A small image FSQ autoencoder, trained from scratch: 48-pixel images.
Rows from block 6 of the encoder, named by matrix and row number. Each number is 50 + 15 x the weight over its row's rms, rounded and kept within 0 to 99. All counts start at 0. After the name is the row's rms in percent of the matrix's.
# fc2: MLP down (encoder.blocks.6.mlp.fc2.weight, 320x640), inputs 0-127
fc2.147 105:15 51 74 50 56 38 43 45 39 48 56 39 22 51 49 45 49 46 45 56 61 50 38 12 53 58 52 41 52 38 44 33 58 58 38 49 90 30 52 51 42 40 49 17 47 55 50 52 35 51 45 51 44 47 52 50 42 53 40 49 47 46 51 16 53 50 49 44 55 48 49 58 40 47 54 44 54 46 48 40 56 63 42 64 51 50 48 41 53 42 00 50 51 45 00 55 48 42 60 47 46 52 49 47 49 64 50 34 46 51 44 48 55 47 40 46 50 47 48 46 41 58 36 54 51 52 62 35
fc2.148 111:51 51 64 66 52 45 47 46 61 48 57 48 52 51 52 49 41 35 53 54 54 51 59 78 53 91 39 65 45 44 41 25 41 49 38 58 42 45 67 53 64 51 54 89 51 47 44 38 63 54 51 48 40 57 44 51 64 52 46 46 55 43 52 15 51 48 50 56 39 47 58 56 42 52 57 44 50 52 44 47 49 99 44 52 43 64 49 51 53 49 60 50 51 51 00 42 52 47 99 52 42 40 63 58 53 51 42 52 53 54 51 45 49 49 58 55 48 51 38 42 43 68 43 64 42 47 36 52
fc2.149 105:22 51 63 44 26 43 47 43 52 42 36 35 51 53 50 47 52 60 48 59 46 43 40 36 50 64 66 36 53 52 60 26 54 48 37 59 99 36 52 50 59 42 60 42 44 58 65 56 17 49 52 53 54 50 52 54 47 50 64 60 48 33 54 00 50 60 50 43 58 52 54 62 39 43 53 48 58 52 50 44 51 49 49 58 37 52 52 52 46 47 36 58 49 43 00 68 43 54 22 60 47 54 53 42 49 56 59 23 50 57 56 50 99 43 34 55 47 47 43 55 38 41 39 49 45 53 76 42
fc2.150 125:40 49 37 52 89 41 49 50 57 46 49 55 52 50 53 52 51 40 54 39 49 53 53 08 55 23 49 48 47 53 49 55 30 50 51 53 55 51 42 50 35 43 51 42 50 45 54 42 43 51 51 53 36 53 43 54 47 45 35 43 48 46 48 76 50 47 48 50 55 50 57 47 45 55 50 47 48 49 47 47 51 41 53 55 55 43 40 59 44 50 61 44 46 38 59 39 49 50 49 37 40 44 40 48 49 45 44 49 48 49 52 43 37 50 54 44 51 50 53 50 50 56 55 49 59 47 48 42
fc2.151 115:35 57 71 44 47 58 48 48 35 53 38 25 59 53 51 57 55 49 48 51 53 55 33 99 48 00 52 36 48 40 44 67 50 52 40 46 99 37 28 53 65 37 52 86 52 58 34 41 67 51 54 52 62 51 41 46 52 52 48 49 51 82 48 00 52 50 49 61 59 47 46 42 64 43 51 59 57 48 51 54 68 00 46 57 37 57 39 56 61 50 00 53 52 56 18 53 54 40 03 51 56 46 37 56 48 70 56 16 50 54 51 56 52 51 41 21 58 47 52 48 62 49 40 54 40 43 36 50
fc2.152 059:82 44 40 53 49 55 57 50 41 48 53 45 58 48 49 52 54 43 54 36 51 46 56 57 26 23 44 69 48 74 37 41 52 48 46 41 36 56 43 51 49 60 44 73 41 48 56 54 48 55 48 46 74 53 50 53 52 57 82 57 52 60 46 66 52 49 53 53 46 48 47 44 78 59 45 66 47 48 52 45 37 32 53 42 72 51 54 59 50 51 65 52 52 52 52 39 48 59 16 52 46 52 45 54 52 39 60 31 51 48 55 57 35 72 65 36 56 41 48 49 57 49 61 52 37 33 36 61
fc2.153 069:59 56 45 44 57 52 48 49 63 50 64 55 57 50 49 49 42 44 49 59 37 31 50 68 24 85 44 65 49 74 44 51 47 49 62 43 60 48 46 54 40 50 53 27 42 42 58 52 25 48 61 44 54 52 55 56 10 52 68 51 44 56 51 86 44 48 52 50 46 46 39 60 45 53 47 60 44 55 52 29 45 68 49 58 63 55 22 65 49 49 16 52 48 37 55 47 46 43 99 58 62 55 56 50 49 36 57 75 53 48 66 52 55 69 50 58 50 42 38 58 38 61 63 55 47 49 27 48
fc2.154 092:63 53 57 52 52 67 58 45 50 54 36 55 60 52 55 56 54 72 49 44 52 51 47 60 39 99 49 40 50 58 51 33 29 48 50 53 28 60 50 51 63 39 48 15 51 53 35 48 52 50 51 52 54 46 47 53 38 58 03 50 47 55 53 54 49 47 50 60 66 50 52 51 68 60 49 53 52 46 49 53 53 77 45 55 42 38 55 51 61 59 52 51 51 38 31 47 60 66 64 36 52 53 65 55 50 44 55 56 50 49 55 40 49 53 54 39 54 47 50 58 54 53 58 58 42 42 57 61
fc2.155 087:52 57 57 52 38 52 55 53 26 46 00 39 64 53 50 49 55 67 51 64 47 50 32 96 35 52 65 19 61 55 57 33 71 45 31 55 31 55 56 48 46 44 56 00 45 58 45 63 77 59 32 56 53 44 41 51 42 59 55 67 50 66 49 34 49 55 55 50 69 50 79 46 54 69 57 52 60 55 50 64 59 61 52 48 44 67 36 47 60 51 17 50 52 82 00 64 45 46 18 46 50 72 48 46 51 52 59 41 55 44 52 67 64 44 23 29 45 56 52 64 68 41 57 52 50 59 73 61
fc2.156 130:52 49 22 47 61 36 51 45 44 51 70 58 63 50 50 53 52 37 53 51 50 49 45 30 59 00 64 47 51 38 59 80 56 58 43 44 64 54 24 47 44 37 52 75 44 54 55 48 53 50 67 49 55 48 48 52 34 52 30 52 46 46 51 66 51 50 50 55 61 51 44 59 72 52 52 48 46 52 48 51 60 00 52 52 54 49 44 46 53 46 36 48 48 55 45 48 50 56 00 39 48 54 16 49 51 48 41 20 41 48 41 44 45 46 50 32 52 47 54 51 53 32 56 47 52 37 66 44
fc2.157 078:90 45 65 36 86 61 48 55 62 44 44 48 51 46 57 55 46 31 49 66 37 46 56 67 37 46 43 93 40 69 39 53 42 48 68 43 36 57 59 50 36 64 43 40 36 40 65 49 40 52 50 37 60 51 40 58 31 58 72 50 46 66 46 99 51 56 53 53 52 45 49 44 87 64 53 65 52 52 58 25 22 53 53 43 66 48 39 65 46 59 47 50 49 50 12 45 51 55 26 46 62 53 42 53 45 36 59 51 55 50 56 55 42 72 77 44 52 48 47 42 52 45 57 72 43 56 37 40
fc2.158 100:64 54 38 49 42 34 51 55 67 58 91 55 71 50 51 54 48 13 55 55 48 49 50 00 86 30 54 41 48 47 60 61 41 50 46 54 53 56 47 50 51 45 54 67 56 53 58 40 44 49 53 46 64 47 62 49 48 48 39 52 46 42 55 71 49 45 50 55 51 52 44 60 77 48 44 55 52 50 51 58 43 37 56 51 44 44 45 51 54 54 95 53 50 47 62 49 45 52 16 57 40 47 46 56 50 43 41 62 40 53 55 39 58 59 38 46 52 46 54 57 48 28 54 50 49 49 51 46
fc2.159 095:52 47 63 27 40 68 50 49 56 42 58 49 44 50 52 48 48 69 50 53 42 47 57 30 19 31 56 61 46 74 44 45 53 42 58 43 50 53 43 51 63 73 53 51 37 43 62 58 38 54 54 48 62 55 53 54 34 52 94 60 48 59 45 52 53 53 53 52 46 49 36 57 55 55 54 57 53 50 53 37 41 38 48 45 62 36 56 58 34 52 56 51 54 36 24 52 52 61 27 54 69 52 37 52 57 48 69 54 55 52 65 59 62 53 72 33 50 46 38 46 43 48 56 55 35 42 58 59
fc2.160 085:43 59 70 50 73 61 44 47 50 53 18 52 41 51 49 49 47 62 51 58 48 52 41 84 41 89 74 38 53 54 61 53 63 50 41 56 85 57 52 49 53 48 57 00 53 52 45 43 33 51 34 58 55 43 49 48 56 57 15 43 40 50 53 45 48 48 52 47 68 53 68 57 21 47 55 42 53 56 47 54 59 73 54 53 46 50 38 40 56 52 10 53 49 52 92 54 55 50 79 41 46 52 55 53 49 54 55 65 53 55 50 52 71 44 39 37 53 54 51 54 49 38 49 47 43 53 64 52
fc2.161 059:68 55 48 46 95 49 49 48 34 58 45 48 57 51 50 43 49 64 59 49 46 58 42 33 29 49 48 52 65 43 39 33 64 45 54 44 47 48 73 50 46 32 51 33 47 43 36 57 56 53 45 49 38 48 46 50 17 49 40 47 42 63 52 93 46 50 49 43 60 45 80 42 15 54 50 44 57 49 50 36 49 63 51 46 52 71 22 38 48 51 00 45 50 53 71 50 50 32 99 33 56 63 54 44 48 62 50 50 59 47 32 42 76 45 36 64 46 62 47 58 55 80 53 55 48 67 43 38
fc2.162 111:54 56 42 52 66 55 56 55 50 46 31 65 42 50 55 48 49 32 54 54 39 59 57 32 58 95 53 43 45 39 53 52 54 55 66 62 30 59 76 47 44 61 59 08 58 44 53 40 47 48 48 55 41 48 43 37 70 42 36 49 53 53 46 60 55 50 48 51 49 52 69 36 30 44 56 49 47 52 47 45 48 78 50 31 44 47 42 53 57 56 99 46 51 68 99 47 57 42 99 40 55 52 59 43 45 43 44 38 58 50 43 51 44 51 64 36 44 51 44 46 47 57 49 66 65 62 53 50
fc2.163 129:60 49 50 52 47 39 54 47 63 56 43 48 58 50 52 47 52 48 48 48 45 45 52 99 58 99 38 41 59 43 50 09 21 36 46 55 20 44 69 55 63 47 49 78 56 45 38 49 26 47 44 49 38 54 56 45 51 48 59 50 57 48 54 08 44 53 50 53 41 54 57 44 74 47 43 47 46 53 48 54 41 94 54 44 36 58 56 50 55 42 35 51 52 35 89 63 51 57 99 68 44 47 78 55 48 50 50 40 52 50 51 48 62 47 47 65 39 54 54 54 49 84 52 51 49 49 35 52
fc2.164 123:47 50 35 45 39 39 53 52 55 55 52 52 52 49 51 47 53 36 46 47 61 49 55 38 52 99 38 45 53 39 44 10 38 46 47 48 43 47 58 53 48 44 47 92 52 46 46 48 51 48 50 50 27 53 54 48 52 49 49 44 52 44 57 18 48 48 52 49 30 52 49 58 46 49 49 36 51 50 46 60 51 93 45 53 32 52 51 54 40 46 12 47 51 40 01 57 44 54 99 55 49 48 64 50 54 60 52 63 51 54 44 53 45 46 43 45 34 55 50 53 41 68 43 50 43 43 36 47
fc2.165 058:74 44 47 52 65 58 52 48 44 60 53 45 45 50 52 53 54 69 54 52 40 49 40 74 41 79 61 54 55 47 49 55 55 49 64 49 33 54 73 46 42 57 50 29 53 46 44 65 46 54 43 43 47 41 42 58 30 54 53 39 49 47 59 99 43 60 49 45 60 46 86 40 45 57 46 46 47 48 47 70 48 87 45 49 39 52 67 43 44 53 92 48 50 51 99 64 47 57 66 53 50 55 64 47 53 39 44 48 58 50 48 44 61 46 38 68 55 59 53 58 53 49 51 49 47 72 85 42
fc2.166 091:73 44 35 51 34 44 55 52 52 52 52 51 76 51 51 54 47 35 56 57 55 47 45 57 49 00 49 49 47 65 53 73 58 51 45 44 58 52 28 48 48 56 55 76 56 49 55 52 63 55 61 48 66 50 41 55 55 49 49 60 58 63 50 63 45 56 50 60 54 49 52 52 94 58 51 63 55 51 56 53 48 00 61 50 48 45 45 59 48 53 59 51 48 55 87 42 49 45 00 55 54 52 22 48 54 40 54 43 51 47 65 55 38 62 48 45 57 47 50 58 56 30 59 50 53 61 33 55
fc2.167 135:56 47 77 48 62 50 47 45 43 44 44 59 39 50 50 47 46 51 56 64 52 62 33 94 48 00 48 56 44 29 42 62 54 54 40 46 58 58 45 50 53 53 51 53 51 50 45 51 67 49 47 51 41 47 49 46 67 51 42 45 50 71 46 26 46 43 51 52 49 50 57 40 34 47 55 45 54 50 48 47 47 00 54 44 59 61 47 45 55 50 83 49 49 65 42 44 51 44 00 51 55 51 33 50 49 53 46 79 47 51 39 50 53 44 46 35 51 50 49 47 54 47 54 46 54 66 50 51
fc2.168 056:44 57 75 40 26 52 40 43 39 48 57 33 65 52 50 61 50 52 51 44 67 52 42 34 37 44 51 63 43 35 39 47 41 69 32 43 68 49 12 55 33 50 50 62 41 55 48 43 61 57 62 45 65 48 56 62 47 52 20 46 39 58 44 51 47 56 50 66 59 47 28 50 46 48 55 63 55 46 50 50 48 46 40 60 65 46 31 47 62 48 47 48 52 49 00 52 51 45 61 48 51 69 43 62 56 41 58 26 39 51 52 48 42 50 46 00 58 45 38 53 51 35 48 56 40 39 46 62
fc2.169 079:68 49 28 56 53 35 55 49 43 59 42 34 53 49 49 50 46 28 58 43 57 48 41 59 39 99 45 46 57 51 39 44 60 52 49 43 53 46 74 49 13 39 47 58 60 43 36 44 48 51 50 50 47 47 72 60 53 49 35 41 57 56 54 64 38 52 48 56 45 47 56 41 91 54 46 45 54 51 49 71 53 99 52 49 29 57 43 53 49 49 52 47 51 52 61 61 43 41 99 57 48 46 73 51 53 51 45 29 59 46 48 51 39 47 25 50 46 60 51 63 58 68 47 49 54 73 37 49
fc2.170 086:63 42 40 37 64 58 53 46 57 54 36 57 63 47 52 48 52 72 52 33 40 48 59 92 28 99 36 61 52 75 34 51 56 41 75 37 28 55 66 50 45 63 47 69 39 43 46 43 53 46 43 47 50 48 43 53 24 50 68 49 52 57 45 92 50 49 51 56 53 45 25 37 68 52 51 58 50 53 51 40 46 73 51 39 58 27 52 66 44 55 57 46 51 39 99 33 61 75 94 50 83 43 60 57 50 48 60 70 55 42 52 49 40 53 56 58 51 50 43 48 54 66 61 51 47 41 14 55
fc2.171 081:34 52 44 53 43 56 50 55 65 51 43 42 68 50 50 46 46 46 50 60 40 50 51 52 52 99 56 38 49 48 53 45 49 37 60 64 29 56 72 51 44 37 55 42 45 46 47 58 53 49 42 47 19 51 52 44 21 52 70 57 47 38 53 43 50 50 49 41 54 51 85 56 46 54 49 46 47 53 51 44 44 99 49 57 49 72 54 47 58 48 32 49 49 50 40 52 48 43 99 48 53 45 65 44 48 55 47 98 60 45 51 44 58 56 45 58 41 49 45 45 46 90 46 51 59 66 63 38
fc2.172 119:54 52 40 56 36 45 48 49 62 53 42 48 36 49 49 53 49 22 47 43 61 47 41 75 49 20 38 48 50 39 49 21 45 51 42 44 44 51 40 48 44 46 48 73 56 52 27 46 75 49 57 55 50 60 50 44 53 49 49 54 59 54 50 00 43 41 52 50 43 49 32 38 57 50 51 57 53 44 54 62 58 36 56 43 49 59 44 38 50 51 41 55 51 70 00 54 47 44 27 63 32 44 53 54 52 50 47 57 48 50 45 60 33 53 57 66 52 49 51 52 64 49 52 49 48 45 34 66
fc2.173 083:97 43 46 57 68 54 48 55 46 47 49 62 59 43 52 56 42 31 56 55 60 53 49 20 51 00 37 92 43 61 48 54 33 64 38 41 62 56 18 49 52 65 45 92 53 52 53 50 74 55 59 51 71 52 45 46 73 52 61 49 55 55 43 96 45 38 53 58 39 49 44 49 63 57 53 52 51 50 51 51 37 02 54 40 87 48 47 54 49 59 99 49 50 64 00 37 51 51 00 45 41 60 21 69 52 42 44 60 38 52 46 49 35 58 62 29 72 50 53 42 58 37 54 50 48 50 41 62
fc2.174 088:63 50 64 54 51 59 48 51 26 57 14 30 38 56 47 43 53 36 57 53 70 60 38 72 45 57 51 49 56 37 42 47 85 60 17 41 62 49 72 55 15 32 41 58 52 52 41 49 58 56 43 48 25 46 39 52 66 50 50 46 55 59 52 45 51 50 51 57 45 50 69 48 71 69 49 45 59 45 48 56 69 72 52 52 48 61 50 34 81 44 27 47 46 62 29 69 44 30 99 51 39 52 60 40 62 66 44 27 62 41 30 58 44 37 30 27 49 52 49 52 58 69 44 64 51 57 49 50
fc2.175 193:36 54 60 57 52 46 44 44 64 63 46 56 55 50 50 54 53 38 49 49 53 50 40 98 63 99 45 47 52 27 52 18 30 53 52 59 53 30 63 53 62 31 54 51 55 56 39 39 37 47 56 60 43 52 38 46 43 52 27 36 48 51 56 15 55 45 49 56 47 51 68 64 56 43 51 41 48 53 46 53 53 89 49 56 33 60 51 48 52 46 46 52 50 42 00 54 50 67 99 50 42 38 67 60 48 53 46 48 46 63 52 41 62 46 48 56 46 50 48 48 44 54 32 44 45 49 44 45
fc2.176 084:79 44 36 46 57 45 60 46 61 58 66 60 65 45 51 57 56 35 49 26 48 45 66 48 47 85 33 72 47 50 37 43 51 53 57 45 34 49 48 53 59 56 42 89 52 43 59 33 45 45 61 45 48 56 55 52 45 48 57 38 52 54 49 91 52 49 53 66 36 48 31 34 87 50 49 51 43 51 50 48 40 72 50 43 46 44 55 73 43 55 88 48 51 35 65 38 50 81 99 56 64 42 61 58 46 43 50 60 45 53 46 43 25 62 69 56 47 48 53 49 47 65 59 49 40 37 20 52
fc2.177 070:57 40 46 61 50 42 49 54 50 59 32 45 47 48 47 50 44 38 52 58 65 48 55 47 66 74 30 51 53 49 49 55 66 50 52 40 36 46 66 49 09 48 49 61 69 50 41 59 60 45 57 52 46 49 53 49 60 47 65 43 59 52 54 73 47 48 49 53 40 51 78 46 87 53 48 51 50 55 51 61 59 62 62 46 37 62 60 45 53 43 72 52 47 59 99 51 52 34 58 61 35 40 57 49 47 46 42 43 53 43 54 58 33 54 49 96 47 54 57 57 63 62 52 54 64 66 37 47
fc2.178 081:28 48 53 45 59 36 45 40 45 44 73 63 49 51 50 50 45 50 49 48 51 49 48 53 35 00 52 81 50 58 50 19 44 51 51 40 64 36 43 49 48 50 48 31 42 46 60 57 26 48 72 42 64 53 29 54 19 53 49 50 44 48 51 46 54 45 50 43 55 50 60 58 28 49 43 58 60 48 50 28 46 17 46 53 71 49 51 53 53 48 35 52 46 46 42 52 41 44 06 37 47 65 43 47 50 43 61 02 36 52 38 45 64 54 76 48 52 46 47 50 47 19 50 55 54 40 52 41
fc2.179 085:48 47 77 44 48 56 41 48 43 50 19 38 40 54 50 45 39 51 53 70 52 46 21 82 44 84 65 51 47 46 53 46 69 65 41 54 76 39 55 49 30 46 56 15 41 53 51 55 35 51 43 50 43 37 27 52 18 56 46 50 47 51 51 49 45 54 50 41 57 45 66 56 29 58 52 44 55 56 47 40 71 95 48 49 54 62 29 27 51 45 62 51 48 53 64 60 49 34 96 49 56 59 61 33 59 40 54 38 55 52 55 59 81 47 28 52 51 53 46 49 48 40 44 52 48 77 58 47
fc2.180 120:42 49 38 50 41 62 52 51 30 50 42 51 55 49 50 49 51 54 45 36 53 53 50 46 40 06 46 54 49 63 44 54 58 51 60 30 86 53 40 49 53 52 43 66 43 50 52 65 81 52 49 54 59 49 22 47 52 49 68 60 51 67 46 47 54 47 50 49 56 53 41 48 61 52 51 52 54 45 52 45 54 17 46 46 57 38 49 60 50 53 23 47 52 53 68 44 54 62 08 47 66 51 36 49 50 53 59 69 50 49 47 57 54 49 54 33 52 47 50 54 60 31 53 54 43 43 50 53
fc2.181 108:38 44 15 46 50 57 47 54 52 57 31 43 51 48 49 45 52 39 46 51 45 40 53 62 48 10 51 49 55 57 55 59 57 41 69 43 29 45 46 50 65 61 45 48 47 52 56 54 37 45 42 53 65 51 34 50 51 52 77 50 49 36 55 73 48 50 51 47 43 48 66 46 58 49 45 53 40 61 49 51 53 17 50 46 46 50 68 62 41 47 75 51 53 51 99 53 50 50 00 60 42 45 37 49 45 41 49 61 51 46 57 51 50 53 36 64 48 52 51 49 59 34 50 49 47 49 42 42
fc2.182 110:44 46 39 50 68 59 49 50 59 42 60 47 53 48 50 48 49 40 47 37 47 48 56 30 52 00 45 49 51 67 53 62 48 48 60 43 58 45 51 49 64 52 47 67 51 44 55 50 39 46 52 43 46 63 37 52 32 46 55 54 49 33 51 63 56 45 48 41 55 51 46 43 32 42 47 45 44 49 48 49 62 02 46 53 44 42 47 50 41 49 10 51 49 42 00 39 49 57 00 54 46 51 24 46 50 57 48 52 46 48 51 52 55 52 58 46 48 49 49 47 45 45 43 41 45 41 46 46
fc2.183 105:72 42 66 53 46 69 55 58 44 52 44 46 29 48 53 52 51 74 47 42 55 49 65 46 43 58 45 58 53 51 45 58 65 55 47 43 55 64 44 51 61 63 41 36 54 50 46 45 56 48 26 51 70 49 47 47 61 49 43 53 53 57 44 75 48 46 45 56 49 48 31 39 47 59 52 49 40 46 47 54 51 61 48 36 56 43 36 52 52 52 99 48 54 54 99 39 57 54 14 57 58 54 52 54 49 30 48 49 48 47 45 58 32 50 52 50 65 51 55 49 61 39 61 51 53 44 33 60
fc2.184 111:47 55 43 44 49 53 54 60 52 41 58 57 56 50 49 46 46 51 49 47 38 49 57 00 30 08 57 53 48 72 42 53 61 52 65 43 47 51 38 48 35 60 52 52 43 49 59 48 52 54 55 49 51 51 60 61 45 44 78 57 49 36 48 99 49 54 51 45 50 48 52 58 36 57 44 59 54 56 54 43 48 27 46 53 71 52 44 46 61 55 73 48 52 46 60 51 45 42 41 52 62 48 33 45 54 52 55 64 59 46 57 47 46 51 46 60 54 49 45 52 47 33 50 55 59 59 54 44
fc2.185 137:49 43 62 54 50 75 49 57 34 34 59 43 21 48 48 46 45 50 47 46 52 52 64 29 47 13 54 73 48 64 50 63 55 62 30 48 62 54 42 57 36 76 52 61 53 43 65 47 38 53 45 46 46 50 53 51 87 44 72 51 60 34 38 25 50 46 51 55 46 49 18 45 25 48 53 43 55 39 52 54 48 25 55 43 70 49 53 54 38 49 78 54 50 61 20 53 49 40 37 54 41 48 43 45 49 48 52 33 48 44 61 67 42 48 58 26 54 50 44 33 46 54 50 46 45 38 47 51
fc2.186 084:62 49 31 51 69 52 57 54 76 52 66 56 59 43 54 61 54 37 43 34 35 46 72 61 53 50 36 59 45 53 41 47 35 36 79 44 07 45 42 51 73 61 44 99 56 40 65 45 38 44 57 45 42 61 55 52 49 49 51 37 51 53 50 55 58 50 50 58 35 50 31 55 62 39 40 53 36 45 52 51 26 44 54 48 45 39 72 81 29 53 83 51 56 30 76 41 52 70 67 59 61 45 50 58 44 50 51 66 47 54 51 46 21 52 75 58 47 51 53 47 40 55 57 43 47 33 30 43
fc2.187 103:32 43 34 42 42 34 42 44 51 40 20 39 56 51 49 38 39 44 51 73 48 46 45 62 41 18 54 58 46 59 51 48 55 44 43 53 56 51 37 53 36 47 56 04 45 56 46 50 55 52 52 44 45 44 39 48 40 52 61 64 48 62 51 14 44 45 52 46 54 46 51 48 42 49 57 57 50 53 51 37 52 33 56 55 59 64 35 53 50 46 44 51 47 76 08 61 45 14 19 47 32 54 47 44 50 45 57 32 50 48 55 57 63 49 45 41 47 46 42 46 48 63 62 51 45 57 48 47
fc2.188 086:57 47 33 48 65 33 55 50 66 48 67 44 33 50 50 47 43 52 49 44 56 51 55 26 55 99 57 42 55 53 57 35 37 42 63 54 10 50 99 51 53 43 54 20 53 47 51 62 31 48 46 43 40 48 55 55 61 39 56 47 47 46 51 23 46 52 47 46 41 51 68 32 32 51 38 57 46 52 48 51 50 99 55 48 29 58 66 44 46 44 36 50 46 49 99 55 47 51 84 59 43 45 68 47 49 44 49 85 60 50 50 47 54 49 58 77 47 51 45 51 51 72 43 43 62 53 57 41
fc2.189 155:42 42 18 44 38 44 44 32 45 48 58 23 58 51 51 41 41 40 47 45 54 44 50 99 46 43 45 70 48 48 41 29 54 46 54 41 69 42 51 51 42 36 47 69 47 52 42 47 32 47 46 49 41 51 48 57 45 53 51 43 48 49 50 17 48 51 51 46 36 45 37 58 57 47 34 48 43 58 48 38 54 44 44 53 47 50 60 56 48 44 22 55 46 39 00 58 42 49 69 58 41 42 54 42 52 51 45 61 44 48 44 48 38 54 45 55 49 45 37 46 48 46 39 44 39 52 29 46
fc2.190 137:56 55 58 54 61 47 47 55 51 42 40 57 49 48 50 46 37 56 57 54 37 50 66 18 44 67 48 56 46 68 48 36 29 36 42 47 57 55 61 57 51 64 55 32 55 45 54 50 42 52 53 48 58 57 64 49 70 50 60 53 56 59 45 50 55 41 47 50 46 47 47 59 40 50 46 53 53 58 49 37 43 93 58 40 55 58 27 49 51 56 14 49 51 46 00 46 48 33 99 58 53 45 53 52 52 44 56 54 53 48 54 52 51 60 51 41 54 47 46 38 41 78 54 49 46 61 36 54
fc2.191 119:65 58 72 51 50 37 49 47 44 49 67 55 63 51 49 52 49 37 57 52 50 49 54 59 52 99 47 48 49 52 45 35 44 49 34 44 55 57 43 51 29 49 51 37 53 48 41 48 63 60 54 45 52 47 65 56 48 53 19 45 54 48 51 00 49 48 53 53 52 46 49 51 76 47 52 61 52 53 52 50 49 72 54 53 48 61 38 57 50 48 32 52 49 56 45 63 44 46 99 48 54 73 79 51 52 53 46 14 50 49 42 51 44 49 53 46 43 51 45 51 56 50 64 46 63 50 45 55
fc2.192 131:43 53 65 52 43 77 50 59 41 46 10 41 44 52 50 49 54 77 46 43 37 58 52 00 64 00 55 57 50 43 57 83 70 55 45 58 53 61 36 56 48 54 48 36 49 58 51 48 72 55 44 58 48 53 42 42 59 49 50 60 53 86 42 72 55 50 49 51 69 51 33 40 44 50 60 48 51 44 57 50 62 11 52 44 59 50 42 55 57 56 66 45 50 71 68 42 68 46 00 34 53 49 29 48 47 51 54 49 46 48 51 54 43 47 51 35 67 42 66 45 61 59 56 55 43 49 62 55
fc2.193 134:53 55 52 43 32 42 55 50 27 43 80 54 37 50 48 50 55 64 52 41 54 54 48 03 43 43 56 35 54 49 52 37 46 54 49 44 53 44 51 48 39 44 50 20 48 53 43 55 50 49 52 50 51 48 63 58 52 54 42 51 47 57 52 06 49 56 54 44 50 51 50 74 46 41 49 51 57 44 50 57 47 46 50 53 58 45 56 47 51 46 10 54 47 49 00 66 44 41 08 53 41 51 52 53 57 49 56 50 46 54 44 55 60 43 46 25 53 51 44 55 54 50 46 40 47 34 73 52
fc2.194 106:73 48 48 47 61 35 52 48 63 51 87 58 59 49 49 49 50 37 54 72 47 46 49 18 64 29 53 40 49 53 57 64 32 44 53 57 58 48 62 52 50 43 61 57 57 45 52 55 35 51 57 45 54 49 54 51 40 47 34 56 47 51 54 63 46 50 49 49 51 51 50 59 63 47 52 50 49 52 50 51 33 38 59 53 41 45 40 45 46 47 05 51 49 36 23 49 44 48 52 50 44 46 45 46 51 46 45 63 53 51 63 49 57 57 52 51 47 52 46 53 41 51 59 46 52 62 45 46
fc2.195 103:36 50 63 52 47 52 48 46 46 50 29 48 47 52 52 49 49 54 50 70 45 52 35 67 73 14 41 50 49 36 55 60 47 47 53 51 72 51 53 51 53 40 50 62 46 55 42 50 65 48 50 57 52 49 38 46 52 46 57 50 50 81 48 09 47 48 48 54 52 52 37 46 52 50 46 45 49 56 51 48 56 19 52 51 44 60 34 58 54 52 66 52 50 55 19 48 53 45 26 55 50 43 46 50 49 39 39 48 45 50 50 46 50 51 43 58 55 54 58 50 57 42 38 50 57 62 47 48
fc2.196 117:33 42 70 48 48 66 43 56 48 43 42 33 43 52 47 52 47 44 47 64 54 41 48 28 43 93 51 76 42 68 41 22 55 55 37 46 34 42 66 54 31 64 45 37 50 50 57 58 44 51 62 32 42 51 30 61 46 53 79 55 51 41 51 11 55 61 51 46 47 46 65 46 44 56 45 63 47 43 52 50 55 82 47 56 63 58 67 54 54 49 82 55 52 62 57 63 40 36 46 54 37 63 65 37 56 44 50 00 52 43 45 50 38 62 66 61 52 48 48 46 51 42 37 58 50 75 60 42
fc2.197 132:53 52 47 52 33 39 48 42 68 55 87 62 68 50 50 54 51 38 49 58 43 49 51 98 58 99 56 35 46 59 68 40 40 40 60 65 48 50 64 48 44 44 57 52 46 50 58 54 24 48 53 44 48 52 52 47 36 51 29 57 49 51 57 18 47 54 51 46 58 53 48 60 81 51 49 51 45 55 51 59 44 92 55 56 39 34 47 38 50 50 26 58 48 31 57 58 47 58 99 49 41 44 78 49 49 50 49 32 50 50 66 41 55 59 48 53 45 49 38 53 42 66 56 47 44 49 58 52
fc2.198 074:49 44 41 57 46 36 50 51 38 57 49 43 60 50 47 49 47 22 57 72 71 49 47 47 67 99 30 39 52 43 43 16 43 48 38 40 09 45 67 51 19 35 45 99 58 54 35 60 60 45 53 50 55 50 47 47 63 46 72 51 54 56 55 06 47 50 50 52 33 54 81 44 77 61 44 44 54 50 49 67 48 99 57 43 34 68 60 43 57 45 66 49 52 56 00 60 45 46 99 61 35 46 72 49 53 50 38 39 54 44 49 55 29 54 38 80 42 51 50 55 53 71 50 55 58 57 38 46
fc2.199 091:39 45 59 55 67 55 45 48 51 48 13 32 69 53 51 41 36 11 60 82 52 51 34 83 37 51 43 43 50 51 49 49 52 46 30 54 50 51 70 51 27 38 58 60 49 41 30 50 48 54 53 42 22 48 29 52 33 54 64 55 50 56 53 40 46 47 46 48 48 47 77 47 68 61 50 46 58 57 49 36 60 59 58 52 43 72 33 42 65 46 31 48 45 62 35 55 46 34 99 50 43 55 50 41 54 52 48 40 63 41 46 58 58 57 45 40 39 52 40 51 54 80 40 57 61 86 46 42
fc2.200 080:83 53 37 54 57 51 58 52 52 50 82 59 51 46 49 54 56 51 56 44 32 44 63 32 45 00 45 57 51 61 37 59 39 38 56 47 47 52 29 48 42 58 47 28 53 38 60 54 19 53 60 44 68 54 71 56 43 50 39 52 49 38 53 76 49 52 48 54 47 51 30 61 66 68 53 60 44 43 51 54 31 00 59 43 64 40 56 54 52 47 65 51 53 37 00 46 46 51 00 52 45 56 23 57 52 44 45 39 53 50 59 47 32 56 72 50 54 45 52 56 42 48 72 45 51 43 40 56
fc2.201 092:41 43 66 53 66 42 47 45 52 46 69 45 47 50 49 52 41 40 47 54 61 50 51 66 41 52 47 61 45 47 46 29 38 49 39 45 55 38 49 52 47 43 48 65 56 49 51 47 25 53 58 43 38 55 51 56 62 50 36 46 51 21 52 20 57 51 50 52 47 49 50 60 54 50 45 56 55 50 51 45 43 60 51 56 52 53 64 44 52 48 44 53 47 49 00 52 43 48 76 55 32 48 55 50 53 55 54 29 53 51 52 50 39 52 57 45 48 45 41 47 43 58 42 46 50 46 42 52